A small contrastive audio-text model, trained from scratch: log mel input, 63.9 epochs.
Rows from block 2 of the text encoder of a small contrastive audio-text model, named by matrix and row number. Rows with one number belong to one neuron. Each number is 50 + 15 x the weight over its row's rms, rounded and kept within 0 to 99. All counts start at 0.
After each neuron's rows are labels from the 100 texts, of 14848, where the neuron reaches its highest value: "fires on" is the input token at the peak. Only what is clearly more common there than usual is listed. The data: short read English sentences (LibriTTS-R). In brackets: how many of the 100, against the usual share in percent.
# fc1: MLP up (text_encoder.blocks.2.mlp.fc1.weight, 960x320), inputs 192-255
# fc2: MLP down (text_encoder.blocks.2.mlp.fc2.weight, 320x960, transposed), outputs 192-255

fc1.345:37 42 51 58 47 36 38 16 69 46 47 47 51 49 65 22 53 28 20 83 45 44 29 33 41 51 40 39 60 61 29 56 59 35 51 69 44 31 32 30 55 54 35 38 43 33 33 61 51 51 46 35 39 45 47 50 30 45 70 62 53 60 28 47
fc2.345:16 33 56 67 52 62 60 64 47 49 29 48 47 60 51 55 41 48 28 41 67 47 30 49 54 55 68 38 26 44 48 68 41 54 48 44 51 33 87 43 49 28 54 10 41 65 75 61 37 53 78 53 53 59 30 34 57 46 61 45 43 35 35 63
fires on: "<end>" (37 vs 11.4); "now" (11 vs 0.3)

fc1.644:31 46 51 39 33 48 43 60 47 60 29 46 22 34 30 16 47 65 60 47 32 26 37 41 29 74 69 47 30 46 47 64 48 58 30 55 73 60 49 33 40 35 55 53 57 48 38 37 66 30 55 20 17 43 55 65 39 40 39 55 21 36 67 70
fc2.644:57 28 48 37 68 54 73 45 60 51 73 56 55 33 78 58 41 57 55 55 79 73 49 67 73 50 52 59 71 55 51 72 42 56 73 52 24 47 48 50 54 51 53 26 57 35 33 40 49 46 50 35 57 70 60 70 25 70 40 50 67 67 60 48
fires on: "<end>" (88 vs 11.4)

fc1.244:79 38 63 34 46 44 57 27 66 44 46 64 67 54 50 46 84 25 47 39 74 22 81 69 45 53 49 37 41 57 49 13 37 66 35 43 34 32 36 49 71 48 69 09 46 57 64 50 53 85 49 59 79 39 55 43 74 43 63 35 61 56 36 56
fc2.244:85 72 57 60 42 47 22 12 56 34 45 58 29 54 47 78 71 53 46 51 44 39 31 52 55 48 30 33 73 73 53 77 49 54 61 29 41 56 46 42 52 61 30 51 46 37 53 28 58 47 79 42 66 44 63 43 59 37 57 40 39 63 47 50
fires on: "<end>" (33 vs 11.4); "his" (12 vs 0.5); "last" (9 vs 0.1)

fc1.113:57 60 72 43 70 53 34 00 36 47 47 23 57 62 30 42 78 50 58 49 45 33 71 47 58 78 60 73 51 66 33 42 51 56 50 53 59 73 68 59 44 26 77 52 36 47 56 18 34 38 41 61 47 52 77 39 50 72 56 23 55 52 51 46
fc2.113:43 63 51 57 57 40 42 83 79 38 72 47 60 71 31 34 73 51 48 69 60 69 47 33 32 54 50 52 44 68 78 54 62 49 61 44 32 40 44 66 38 69 24 52 40 67 48 55 55 44 66 41 45 68 57 68 47 78 35 53 36 52 41 37
fires on: "to" (74 vs 1.8)

fc1.628:57 47 21 33 66 48 60 46 13 37 42 55 29 27 66 44 22 67 53 52 64 82 30 60 61 32 61 52 48 53 43 49 45 34 62 65 75 10 62 50 28 59 37 36 62 53 53 48 49 71 28 44 54 61 85 38 57 37 45 54 35 56 32 46
fc2.628:26 37 76 44 46 70 43 63 60 36 51 63 41 19 53 60 28 28 39 62 19 25 59 42 40 30 44 59 43 65 58 66 45 39 51 30 49 77 36 43 60 13 18 67 43 40 54 47 36 71 18 56 55 57 57 64 42 41 50 67 48 58 51 44
fires on: "<end>" (35 vs 11.4); "nothing" (27 vs 0.1)

fc1.351:36 76 50 58 54 45 42 31 39 36 47 26 45 69 66 41 48 29 32 44 42 75 46 64 71 60 45 51 53 34 00 57 39 31 47 35 60 56 49 51 51 53 19 69 41 42 60 41 60 76 54 42 45 45 24 54 68 25 57 40 32 58 45 41
fc2.351:72 18 52 42 06 33 69 36 42 68 41 54 70 39 49 78 73 42 41 67 62 67 47 39 54 64 64 33 34 80 97 52 62 35 83 33 27 39 46 61 22 52 37 58 39 48 36 56 58 68 40 38 26 47 47 42 68 55 32 55 67 63 60 55
fires on: "to" (19 vs 1.8); "she" (11 vs 0.7); "two" (10 vs 0.1); "too" (9 vs 0.1)

fc1.651:57 50 53 65 44 46 70 39 45 67 64 64 70 54 58 43 52 55 34 67 68 55 49 60 47 45 78 42 48 46 40 55 69 71 86 66 74 36 61 66 73 59 55 18 48 72 48 48 51 67 31 48 21 63 55 45 42 49 24 26 68 52 58 46
fc2.651:85 53 54 50 64 43 35 70 37 57 28 64 60 37 56 38 42 53 38 55 51 55 75 40 60 81 47 35 58 50 28 35 56 55 53 59 48 62 48 40 56 12 33 44 43 51 58 65 40 49 49 44 67 62 41 55 61 44 69 30 30 45 36 51
fires on: "<end>" (54 vs 11.4); "believe" (16 vs 0.1); "be" (10 vs 0.5); "don't" (7 vs 0.3)

fc1.208:50 33 57 42 69 51 52 49 60 49 56 32 45 56 58 64 64 66 72 28 53 34 36 31 50 42 50 59 30 32 31 37 57 39 39 55 53 55 56 50 55 43 30 42 72 37 76 35 46 45 44 25 32 70 62 53 68 19 33 47 36 42 27 32
fc2.208:80 25 56 52 41 69 40 66 24 50 54 66 49 38 67 30 58 22 34 52 63 62 66 66 48 47 74 55 88 48 59 77 36 32 64 41 38 42 62 36 44 41 60 14 54 65 43 65 45 39 41 58 51 49 42 56 44 71 55 28 47 48 52 50
fires on: "<end>" (46 vs 11.4); "her" (36 vs 0.5)

fc1.731:65 53 39 68 34 47 39 48 51 52 20 44 72 37 36 54 62 51 44 44 36 77 57 43 28 53 39 79 62 33 30 60 75 73 59 49 45 42 42 39 58 53 64 23 35 51 55 36 34 26 49 45 47 51 37 40 36 36 42 73 44 53 59 27
fc2.731:60 52 48 54 41 62 50 64 77 48 64 61 54 54 80 51 49 24 73 49 53 88 45 51 61 68 48 57 66 70 74 64 42 46 40 36 43 59 44 37 54 66 65 53 82 74 48 62 56 45 52 53 51 48 49 51 59 63 52 61 40 54 58 66
fires on: "to" (47 vs 1.8); "did" (11 vs 0.3); "said" (7 vs 0.7)

fc1.722:23 38 09 72 51 63 62 28 69 48 42 58 39 48 60 43 30 37 84 46 47 50 80 13 39 72 64 72 44 63 21 42 75 65 67 51 76 54 66 33 32 51 39 57 78 44 55 67 27 42 35 28 58 44 48 52 69 62 52 20 35 51 46 54
fc2.722:74 46 74 60 33 38 61 48 55 28 64 49 38 55 49 36 60 44 34 41 67 75 55 50 37 66 44 59 61 40 66 33 52 24 48 47 71 87 65 69 57 74 46 63 76 58 48 55 47 63 47 58 54 41 73 31 57 32 11 42 52 40 58 77
fires on: "to" (39 vs 1.8); "did" (24 vs 0.3); "into" (13 vs 0.1); "get" (7 vs 0.1)