config.yaml
model: "contrastive audio-text model"
input: "log_mel"
encoder_mlp_ratio: 4
encoder_width: 192
text_encoder_fused_qkv: false
text_encoder_bias: "qkv"
text_encoder_qk_norm: true
muon_scale: "original"
lr: 0.028
final_lr_fraction: 0
adamw_weight_decay_other_params: 0.01
Rows from block 5 of the audio encoder of a small contrastive audio-text model, named by matrix and row number. Rows with one number belong to one neuron. Each number is 500 + 40 x the weight over its row's rms, rounded and kept within 0 to 999. All counts start at 0. Numbers have three digits each.
After each neuron's rows are labels from the 100 clips, of 14848, where the neuron reaches its highest value: "strongest on" is what is common among them; "loudest band" is the band of the loudest frequency at the time of the peak. Only what is clearly more common there than usual is listed. The data: short read English sentences (LibriTTS-R). In brackets: how many of the 100.
# fc1: first MLP up (encoder.blocks.5.ff1.fc1.weight, 768x192), inputs 48-95
# fc2: first MLP down (encoder.blocks.5.ff1.fc2.weight, 192x768, transposed), outputs 48-95

fc1.752:496537490457552477503435580542443450589429496490493548555511513467571549506433456527531470510411520556482487554570530508443436502493504546519462
fc2.752:553538506444486551516448507465500418488525528519545516564525485539526509480542479480496490458477506524466522529557477530550435501470545513502499
strongest on: the word "you" (54)
loudest band: 250 to 500 Hz (39)

fc1.253:448521509507450490562490571534467532547471551489481518432459443465395443450549488429459512480565583457525557535485509537489491407511486596535568
fc2.253:488483546450446419541477494451489519486505543543506499477500488504448446470504502455461517513492603541458424556505437480426550523490469560481510
strongest on: the word "he" (54); the word "was" (30)
loudest band: 250 to 500 Hz (49)

fc1.243:556477562505432444469534494484532436487507453540516481492505525479558504527529543571544566545463435467501484527493465544510525450470552498503461
fc2.243:476573519521483522516502468475557498511471507486535501515473554487473503465524478487492475564402561471546447408548466579564555557461572524510536
strongest on: the word "said" (25)
loudest band: 250 to 500 Hz (33)

fc1.394:523485556540504495549484471489506510515501533453524518479536533522438504520488498518517547491504490521469520517557530484563568624548484512520574
fc2.394:575583526537453513517513473488537498533475474575577545494544511534477539511487480528498472455533443484500527535468508443533519470487497476514474
strongest on: the word "he" (32); the word "is" (30); the word "said" (28)
loudest band: 250 to 500 Hz (34)

fc1.487:524483442489484445437490556548493536493511442478462534494442528516366517544490499486494516548573462493479462569517548500497501463540520543456452
fc2.487:557531506455497475421505490520505521441467478555493493447507425517461533452478541609396512509489494478471479515504546507467531490504502557453538
strongest on: the word "how" (81)
loudest band: 1000 to 2000 Hz (43)

fc1.206:487541506489466515497495572489468484518508458518505410489558571546513520554490535534469435452525535545488498502526550536611513508564447530438479
fc2.206:520535457486497571527478497522469471499596509500514448522545441423483533448494500528508553473486535546490527494492522520543489481511457474509573
strongest on: the word "but" (31)
loudest band: 500 to 1000 Hz (31)

fc1.530:492461514537472511541484538432503540479450510530493470496470461558543452624475458547446436530521565530526435524557485482533450524453539462571574
fc2.530:561440445491499524484470542552530549569473564418546509564499554531491508525474530500422506495521490461530532544487546418462456556515515448523515
strongest on: the word "to" (46)
loudest band: 4000 to 8000 Hz (26)

fc1.29:541516532489485444500590521520620501508521494462528492469484525528478444509517476554452477446455416550542562495520494424515576534514508524495509
fc2.29:407491493476535578483428481552413511557464528583469508493569446431496472547517517524453569502530517531475445473553503447532454529475503481463481
strongest on: the word "we" (61)
loudest band: 250 to 500 Hz (54)

fc1.235:474521477561497440476503540488449513454586456538456554514565483557438460568525429480427449476486454481578478520528530557544445545479418516488481
fc2.235:527450457565515542470541517493570451477458516407486507504522578448581389520489495445493480508461495508466588493513502490510528490496483510533538
strongest on: the word "to" (38); the word "be" (36)
loudest band: 250 to 500 Hz (35)

fc1.258:493528464430458478482454545443501594481533538533535538500479539530468441502546510535567416515533443495432505558500505534539537461533520451525456
fc2.258:579483507470494504474548444500528461525509517508468559492498497461463537549470473489448525436460577515419574477484580443546487483492428472493507
strongest on: the word "but" (62)
loudest band: 500 to 1000 Hz (36)

fc1.247:531578461542488473527598502591507491480543515495519465505587495456415460495489515521548519509451501485531533537475428467540547453506559501505496
fc2.247:491526455485497434502521487503548516509563483534503550507482475427418463534550485574484531540453460476498545481423443494474504441475518475451515
strongest on: the word "i" (42); the word "would" (27)
loudest band: 250 to 500 Hz (43)

fc1.532:506550479440488472419551499471520509483501448399505527471472460498523539512512517512468474514435533558480465549481520510502544562457569499546514
fc2.532:539543449503432529497497557490492541454529494499577539495516491496551527546521492412447536478525442454485494498452577501511456509517483477465523
strongest on: the word "he" (44); the word "said" (39)
loudest band: 250 to 500 Hz (38); 500 to 1000 Hz (34)

fc1.477:541529508535481519514463507512493442486486541434503535501503545567484455505496602494500547517503460458562510493473471484495488456449534532480449
fc2.477:465488532467495448533465518413503576501488493482546475544547545412445391523493480557556511487500510482518425570504530562456502484480468534554480
strongest on: the word "the" (53)
loudest band: 250 to 500 Hz (36)

fc1.64:471569472540437490526466534481459489576541478517500477447454468440440513483484457533456582503474448504454488500496464505543446512443535574485486
fc2.64:543555490541446483417486508556508540495516458495483413511471539510497421502463461441499523490491458502527564494516499529491525508451547576498491
strongest on: the word "he" (30)
loudest band: 250 to 500 Hz (47)

fc1.204:564542465503533534539536528530469509538486534514377620488506475433491441512567486526475416559452445522502467476519452474519493440543559385512536
fc2.204:490476516410569507506505520518525519451527521500464584499587463472536527491501505488500463543490475555527405503519497492463554542474553527495442
strongest on: the word "was" (25)
loudest band: 4000 to 8000 Hz (66)

fc1.311:516460502496509432518528530504400511489558454471488503513529546493495549427460429534522493484482509455483479507463554470482438468539548567501563
fc2.311:508491569537461510533471515448457502522488568488558517559539517501517524485429532482505462507512586558438481502550548469473526453510481514538497
strongest on: the word "was" (40)
loudest band: 250 to 500 Hz (61)

fc1.750:531545516497486491447482503542473516470542459463492492420473512496433485590525537529488546566500452439468505579482541507434526445488502479466503
fc2.750:539483494467497494453491498543557504459475482471493487498472450524434538546503489539445489535451466487521516488517552450481502458530518547415555
strongest on: the word "how" (80)
loudest band: 1000 to 2000 Hz (51)

fc1.303:546489478551463520434551548512533551479498598490483506476571486482536429457530470545421457514440480460512463538499468475511536491450465504512492
fc2.303:535474603526612505558537464553523532415450468487516470510518429420506463483494499528544501477468504519534519554449513516526553515511535589501488
strongest on: the word "said" (56)
loudest band: 4000 to 8000 Hz (53)

fc1.506:514488474483496521475509463473501539551558514480508547514438546512439498483524486525509556575470542560523503488477471557492437441512568494536485
fc2.506:503489519501496498464533539534594479455475523461476516486415506442504462426471467562460516493559558467481513462561483514494482516466507502489491
strongest on: the word "you" (33)
loudest band: 250 to 500 Hz (50)

fc1.151:488550439465509595488499508530570460486527428546434426526473480441532530518516459485548560472562501517482478517525505530435513517484466564485559
fc2.151:542534475584514570434525538410511462482549570507488484453444539523490523482458462497488488461497517518522502463562510503515473512533471496504550
strongest on: the word "was" (34)
loudest band: 4000 to 8000 Hz (34)

fc1.150:533483519462521540549552564477509485465500505528507497506490500450458470486490549446453488468541511458537462492550564471484549480530427511479494
fc2.150:460497493572455561496517440533515588487501466503527448505455558479595485550542486471493401443524456541454453562563476464471549582520464521522451
strongest on: the word "he" (32)
loudest band: 250 to 500 Hz (32)

fc1.416:490469546418472529488532447564557519481557521472465487520454504470482535454513462510487481481506497516540546494494495483547547533462506528492524
fc2.416:465459491489497445530488480548489559481454499585459443537463505496454535446537476481525504574573547550503559417480455511545521520500463515486540
strongest on: the word "was" (44); the word "were" (26)
loudest band: 250 to 500 Hz (54)

fc1.215:471545597480487513406511527507470506450490520495483533476492510511467497597459529527414453483509505506458511496489449546401422482440528476502541
fc2.215:455499522456486528585552475515492519485560535490535561559463550574523518508475517524479475449534465544449494480497489495581510560487530570586506
strongest on: the word "it" (37)
loudest band: 250 to 500 Hz (54)

fc1.252:432492505485505475472456467470528485486493531492436440572539580420497443503520511476517464551502504534517520477402483444510450485518507548500542
fc2.252:539514529514441455495522470494502488472501473539468461526485502462425481488500573523476431536507523523516604498437542419495492438500496498508489
strongest on: the word "we" (63)
loudest band: 250 to 500 Hz (52)

fc1.757:493502492470421504478536543567487516493523462515489569527533536444550499479467457531475587511545464419461536466519450452411498529531502510534545
fc2.757:524463543491407445520468487557514533503488548468518528551504526506540428489480486567463537458538511483455439530464524460481474494536541546487530
strongest on: the word "said" (32)
loudest band: 4000 to 8000 Hz (54); 2000 to 4000 Hz (35)

fc1.585:476484507538502495500490569480539532427442444545492492523462429453526490571474484437481537518566560524501453461476513500433456471481494462496542
fc2.585:458528420523524460547440489436452562462445495441572511503538516418437499464418545481470479503549537497506468520494489550483586501506536498503419
strongest on: the word "he" (43); the word "was" (31)
loudest band: 250 to 500 Hz (43)

fc1.566:529499477558534394510513462523497513490487512460527526515553391552478407525507463480467499567518473459485552553496544606509476548461471491610494
fc2.566:473415508528603491509458484518514521445547542490490550486535506511514493542505494449520466489430546502473540478534516509490552495518460540617472
strongest on: the word "not" (28); the word "did" (27); the word "do" (27)
loudest band: 250 to 500 Hz (46)

fc1.99:458539459487522501506517454555482517424483543463533532509462586436522541448529537515510545532486499582472422420530507547580567493484480501475545
fc2.99:551486463525479503487535525477491531473495451475580468502535535472498478529482513501538544531526501570501465515511486524459452452422525393485496
strongest on: the word "said" (57); the word "he" (45)
loudest band: 250 to 500 Hz (39); 500 to 1000 Hz (31)

fc1.213:490428488464479547449541559571442537491511563463477550488511518480505542421553515445490465503538425549505548526550480428525511512538472552462451
fc2.213:546517500585441498547434382517489509482508547535516524484520457544512552522527512458481490487492527490541526448450455558468512569466417567521528
strongest on: the word "with" (36); the word "was" (33)
loudest band: 250 to 500 Hz (41)

fc1.80:415408502470482467525513510504538504424510415516478529480501555514535482550496490586534452554524457503568501449477507443499488535554470462528479
fc2.80:448473524508522499483567556539528490512507558499543525521478552487539555489522540422491506456505459442535474483420440422581443506415483514572506
strongest on: the word "we" (53)
loudest band: 250 to 500 Hz (62)

fc1.34:455550479497546564458467522478487496475465516482439508504527518498510434492529453521518450532506485500519522526524475464511523494518451490530485
fc2.34:506490507481483476542473505556507472511545459493482467570519495466483484502584555417484485506439475532553449491512479546483415574518498493562540
strongest on: the word "was" (26)
loudest band: 4000 to 8000 Hz (46)

fc1.691:470489471542471529532551524535423486459547451501480527492545496482492484445535478581530435485507490512476536392499450493505522474479536515570521
fc2.691:509491538473443451445476481489544550406501507471501496531557489500548481536474536539444501553546534484566534530493520442516541472423534534504486
strongest on: the word "we" (29)
loudest band: 250 to 500 Hz (32)

fc1.619:568524419587615476507543558543502531461450448480492587445519570527526532460494610476533558513456489524545509532514461576525481470464476521530474
fc2.619:551528466546479501510528498519506534450467439460481547524497453504485511507530497510478456509481532533520332420520548558485522472495447542509480
strongest on: the word "to" (38)
loudest band: 250 to 500 Hz (32)

fc1.353:489455456546532411444567439552547550516465516528563515514469553418552495532465522518439507525552493489493411530507515526469470528520446499527535
fc2.353:483502391418513424502536519502560540495457524537504542514442502523453510508508524447468487465529571549501494470519477518482481454487465509455529
strongest on: the word "to" (46)
loudest band: 250 to 500 Hz (35)

fc1.126:546485545465454431446508557513471450476579484500481528545472494492395494603520510545519606531545467537539524535483552476519427505486527499522580
fc2.126:524506437455520491395445441481479532491537547482499518489491477512484583521492418474430398460410461489462527462510564480510502460408527432517444
strongest on: the word "how" (58)
loudest band: 1000 to 2000 Hz (33)

fc1.476:500509476594503451541510467533504496434551512455524407471516511488546473512491529559531579480572501512462485605476506454488526461520397450505520
fc2.476:458484576479481529453427574526481523539449518509491535579602568514526512523456489436502472517557504570472483437503503522485514469491559444497506
strongest on: the word "said" (94)
loudest band: 4000 to 8000 Hz (75)

fc1.292:536379512498410538476503506432533528471473506537468518459532472490477506483509500556461526562483523468532432519491476529458507448532479454581489
fc2.292:495496504563501524481495497562532516473520548514508447494545538484446480557473488521472452472478533457469525528420424577530510495459550550508456
strongest on: the word "the" (87)
loudest band: 250 to 500 Hz (39)

fc1.336:450509537478541498526563482490464465487452550417526596510524518523474501501549491557517459498450459561500528449500473431544439511471519598493556
fc2.336:522595501494490552453524568486533548459562530544465485508554532490516482476454503554474520525432398540492483558485497519489563494504580520440521
strongest on: the word "this" (48); the word "there" (35); the word "was" (32); the word "is" (29)
loudest band: 250 to 500 Hz (49); 500 to 1000 Hz (26)

fc1.57:476537486528409521556547579477483481501458511507490518486522471483497485435522483503471490441566453533479530576501498499531466563600533538548556
fc2.57:512464496489569518542504558535510464496451472496507472573531591408486457524480429559495497469528483472507563520526511416540462482510490441507530
strongest on: the word "said" (88); the word "he" (52); the word "she" (26)
loudest band: 500 to 1000 Hz (48)

fc1.38:466547470493533495529447500505534477562525546589475554544567496514528495514481511531477550469451483506494544488486497465428552471428485540447457
fc2.38:554440477492461506446491503465514491496569463502440532480552514479566524474486582531521399513529474468545585432541480500518498443457505502472471
strongest on: the word "mr" (47)
loudest band: 2000 to 4000 Hz (29); 4000 to 8000 Hz (25)

fc1.617:470484502467493475442467514489539456526524435492505503453461514510409533488477511526440560559497502501524530546559477505539420499500484520456562
fc2.617:465530493490436522467505506444559536401521466567439523492534450473446554470528515576428547521474526455586447530492501514457455527434496486493552
strongest on: the word "you" (72)
loudest band: 250 to 500 Hz (60)

fc1.237:491530500548508503499485564602469484508520467557486409522475467513441428502442459530399448531586552470491518513485570532505450529482495554455435
fc2.237:497577538510569474527465509483563526529456487547554501496453544518453435481544550445477477557454457542556512545521463523514485487508545522539526
strongest on: the word "the" (82)
loudest band: 250 to 500 Hz (44)

fc1.453:521495495498562472547449503500579512454624439488478523486491530483488529479441478437526544491528535422511523516481532442517458476465458437458565
fc2.453:519444484617494566547530525475531545478507460523525498483501489482541545420501516482499509498528455458478498472481568491472510510566461540460510
strongest on: the word "was" (60)
loudest band: 250 to 500 Hz (33)

fc1.369:422525536537452528453486469492518487478495482573460487544513524515469482516497472535479495577527475544603527495421498456507433524480469540473505
fc2.369:518494502516513473501535469505509532477493510484460448481481477449511470507530568531444460467533457474509568432419536484513537494478487461540521
strongest on: the word "we" (47)
loudest band: 250 to 500 Hz (57)

fc1.319:510494438478574481502522512516467468484408405545514464510533493533502457543437501523503473428526462572512493501411543541486554485513494538475500
fc2.319:475464462470397530474387457548513499489585484508501480457481483402511529494500476469460490538480499530466540511533521403487492538552516481499469
strongest on: the word "but" (47); the word "by" (31)
loudest band: 500 to 1000 Hz (45)

fc1.513:509489529477518528437469520538537486466540519495485442445424580509501541442534506489475528520475478532476508486481443522438471401491445435507600
fc2.513:583497534534434450519464496433516471532507505498469543514492538529410535589516522461512481483574495512505501466498475461538456522379489486456470
strongest on: the word "his" (43); the word "is" (32)
loudest band: 250 to 500 Hz (31)

fc1.547:477444521506481452458422531527558513523462440462477471489496508445543520453493511444483532520441466567551498476517430480482493518492494497503505
fc2.547:511343534540457500562450520535447536468459483445445486505563450547487566491502478532550429508473481536520449556524506552498492528503496491428467
strongest on: the word "to" (34)
loudest band: 4000 to 8000 Hz (28)

fc1.323:471416546449524504528555542531538432426540463503538531533483491513538519457562520456471500528587455489465571499508515473550505555488550447516477
fc2.323:482578557463512436578491508512550483470552493546389487493528489532473533469516470436495532532543535494495516476464549516464489572518461526499501
strongest on: the word "you" (73); the word "are" (29)
loudest band: 250 to 500 Hz (30)

fc1.624:445511503582508445503482587513481571461502489574493526509481541450493503481497485586483497484454439537513487585501536538562454544483560510427468
fc2.624:472508513478526544524500463523547502556480612546526469439441499444522533478476465476517545517523470528519451506503537491554453506486523442527456
strongest on: the word "it" (63); the word "is" (25)
loudest band: 250 to 500 Hz (36)

fc1.59:460549519453446493480495499569490485455448555519570534515450426468514525456479469508552511487487448614465427517524443527480482522517513513440455
fc2.59:456475450420517580485532541436502534521548479458535483540533540434453505500397476413539571501528513554516455521493435495537560456463520521460532
strongest on: the word "he" (80); the word "was" (34)
loudest band: 250 to 500 Hz (31)

fc1.135:506485532543530487472455456512500501550408514531511523518493454435510469481513518511429545515503536624475460440565473526512560491411451511540522
fc2.135:465419501501478508410522479508503499534436455529543553437551484497442530583483522434498505488477548548505425428538546505473546476464475544489555
strongest on: the word "it" (50); the word "is" (31)
loudest band: 250 to 500 Hz (49)

fc1.125:529485473514486469517512464483483471469505458564455466571609546521487510510454551542438427445480484543525521532429493477479434464531508530482438
fc2.125:504510502484524568497491464522444592481548481553520501547493517441485462507476519486438508495484522495497490500498496560453453434489448540431437
strongest on: the word "but" (90)
loudest band: 500 to 1000 Hz (31)

fc1.519:460491523464554487517482473472468545459441521531530510431485526486443453559437512513522549522477485559535514589519557529538500472444476449485542
fc2.519:513451440516463510538462515394545540496473437536461601514474482527536401448437473533450496531524492499582492519489537501474419531510539504543436
strongest on: the word "you" (82)
loudest band: 250 to 500 Hz (43)

fc1.441:445505518587467523433446499413508494460500440405541507479528484513510503518480498427527453461545487447441453521489539547541523537521456519572486
fc2.441:471517462540476543467543531523598469532527475475493541537491472495509453556498502523571493586585536499439500590499520478465516545482439516536516
strongest on: the word "the" (100)
loudest band: 250 to 500 Hz (39)

fc1.426:466502474455505530445518454450493520482513495470532483558605463481537518495454428443529519532488549527589556462490527507511487526450519522474527
fc2.426:405525467546456471524487577462500507556509526504453563423475546517433429533573560485516469509519587534457539522510398491487518456519450485423469
strongest on: the word "mr" (40)
loudest band: 2000 to 4000 Hz (40)

fc1.574:463469511458518508580469519469508465510517485455525488504473586525482489589522514499513520467503443447506476533483528498541433429510557409547464
fc2.574:467469608488451493486478527470581495505479471511508506534536541482508523457451446475528548489565477474438458536487525481429526491518519498528527
strongest on: the word "the" (97)
loudest band: 250 to 500 Hz (37)

fc1.468:469474551519523517427496529462462494507528465532502518493488541498511504497411498488501490447489427499497481473434457471498460508503472507446539
fc2.468:531469482603458443473438480555418474464539488460453505506416485513562471492507519416518484486533494525512552521443433508496504524517466548505504
strongest on: the word "i" (41); the word "what" (37)
loudest band: 500 to 1000 Hz (27)

fc1.699:497440442566524468461538498477424472487486484464451492573522488463465505506481459508513503506517492558421539513468455455484586484495564505488487
fc2.699:495484519518454463478444456555496526400465519439487539515618538514508495493446488485501475395506470500602499541539490486501479444538529508558482
strongest on: the word "his" (36); the word "is" (28)
loudest band: 4000 to 8000 Hz (42)

fc1.306:512471565455469546581473513552464513484425475499485576507546525455528529511480505504528493547519482545482518566524503486470425496454463592542466
fc2.306:514491522498502441526496531430568480489431515564497541543524495547535421481543530525481475481584494560510462408522476562489463510456516544575524
strongest on: the word "it" (95); the word "is" (49); the word "was" (39)
loudest band: 250 to 500 Hz (75)

fc1.689:550551496587568489529542476550554528496451471488497503464449539499479483494449516549515413492559545464482563528469532542520516458541524476466488
fc2.689:526504493458412456481532518599570472545435461534515444440512506486447536487495496567477537461460464531529454470478529539529477462437501523477507
strongest on: the word "how" (29)
loudest band: 1000 to 2000 Hz (35)

fc1.410:465496527551510446444483473539505548491508484540486513529626545493470490513528476507498472518525465521471490465453529459531484500464507497546565
fc2.410:491543567576504480513521533479561509472444468518586557533509503455492470480569490559538504468518500490448488507511558457513545543501492512539505
strongest on: the word "it" (65); the word "it's" (29); the word "was" (27); the word "is" (26)
loudest band: 250 to 500 Hz (55)

fc1.334:479561501474425457491503483466496486473495513510508587519490423540394463471547505469471435490530578446535528569532522475539436498512499524587561
fc2.334:458531488474503488541537546468481497420519551522499473509415500551501500438442525442541460592529536454542482441514420514585540577501453445532527
strongest on: the word "you" (47); the word "no" (29)
loudest band: 250 to 500 Hz (38)

fc1.73:472525461496430519456518550540460569493530478532544526539463507493449518509454554467519508466448633529463586513489530517462469531499475476527456
fc2.73:367478484498454442521551492538523438556429497513477486483448510543441558530478523519517471384463503538490582467547492470498479558521502499523489
strongest on: the word "not" (31); the word "never" (29)
loudest band: 250 to 500 Hz (28)

fc1.733:488463577497559482487533504525485501433475390523474499538502502457490488438485460517462464491580437554550540472485453476510435523531473413502567
fc2.733:452462535475500530531523478490565523519578527508535483593442518435581467475576431488430467560516465452469488505508497474523528481457473505480502
strongest on: the word "with" (61)
loudest band: 250 to 500 Hz (32)

fc1.205:483509515573543503433536539495497506525578445529510532566506489555581539534474487521484516537447475480427450485535524472440468470533545506518492
fc2.205:481516489478471500558481516520518555521530527454500521511519488498492499469500544537486533491558531518456486502469554467513491494511483510527491
strongest on: the word "i" (49); the word "should" (31)
loudest band: 2000 to 4000 Hz (62); 4000 to 8000 Hz (38)

fc1.281:510436530431537499562466534484486485497491537472522492431479497508473480515534493511503507499402492471548494539477589539538515469486468480524538
fc2.281:502480472501457439564484558553547504548543536489465557452541468546476562522496505497505465478486445510514416506515482479477481445523487582515537
strongest on: the word "this" (73)
loudest band: 250 to 500 Hz (54)

fc1.373:515415531611436501477497527416459489464561607502455541503453580511540517537475595484485457581491409509492531527455538488465567471523505501494485
fc2.373:502506464468508458490562555537501554457470432512454549478517449491466532400496460550536473424483502440544465454507528556485484482550452508490517
strongest on: the word "but" (42)
loudest band: 500 to 1000 Hz (28)

fc1.341:476492494512503506513516495443483487497536545492572469525497469503471560431569528487502552574415458493471512633566452523508487511492522505402496
fc2.341:533488502481479512470442479491525489519540477473523508537475609474443583515480478492513509502516528542508503493501486552492489531480528452474484
strongest on: the word "you" (89)
loudest band: 250 to 500 Hz (35)

fc1.171:498455471459532505520482518388559504479487542619501486527451514515479563526538532511526509542463459482470540542496503508459499545514500519498507
fc2.171:550442541512528516527559471517536492471523475505439521521494573508495569454553501467511495507463472513547523533517485483536468529528474472457552
strongest on: the word "mr" (45)
loudest band: 4000 to 8000 Hz (36); 2000 to 4000 Hz (29)

fc1.552:538482489496532451437470507457508476482568496457567566446459431587520496488483516507576492513503404517489504452513519527489443494578475512514508
fc2.552:512500445494521487433522507443524532496498469529409540486543520527499611445526494444531487497486499575474440502543498580513499572512558486436508
strongest on: the word "not" (29)
loudest band: 500 to 1000 Hz (31)

fc1.177:497491458514541514549472497491544467465587499525373553473536452537448501502510452524455476519513472501484464431558540452505594452511537464502436
fc2.177:491474436493451520478436498517547522407494612494511523514519500493525520413439544463519443414483470516562487562564455474432566521502416478524557
strongest on: the word "was" (27)
loudest band: 4000 to 8000 Hz (69)

fc1.694:505491493515508457487477445462560525559518483415465476532468421538517448554493438495462469513524433541468428466525468548506488523520519560481448
fc2.694:491567465500474552551448521499494522519452436511523535504565496486483484510535486516524492461471465512515490533483592506467518523468542468484551
strongest on: the word "it" (44); the word "was" (27)
loudest band: 250 to 500 Hz (61)

fc1.194:491507491502509484514474547558540559436486426525447544488491523544448448416514535551432511511476487522483507542490517542553495457479547524388489
fc2.194:548519534489614443496465509567507495551463505483556483514472491512472512488456502518407461446440544524504519539485474492458529564493471513493452
strongest on: the word "the" (58)
loudest band: 1000 to 2000 Hz (27)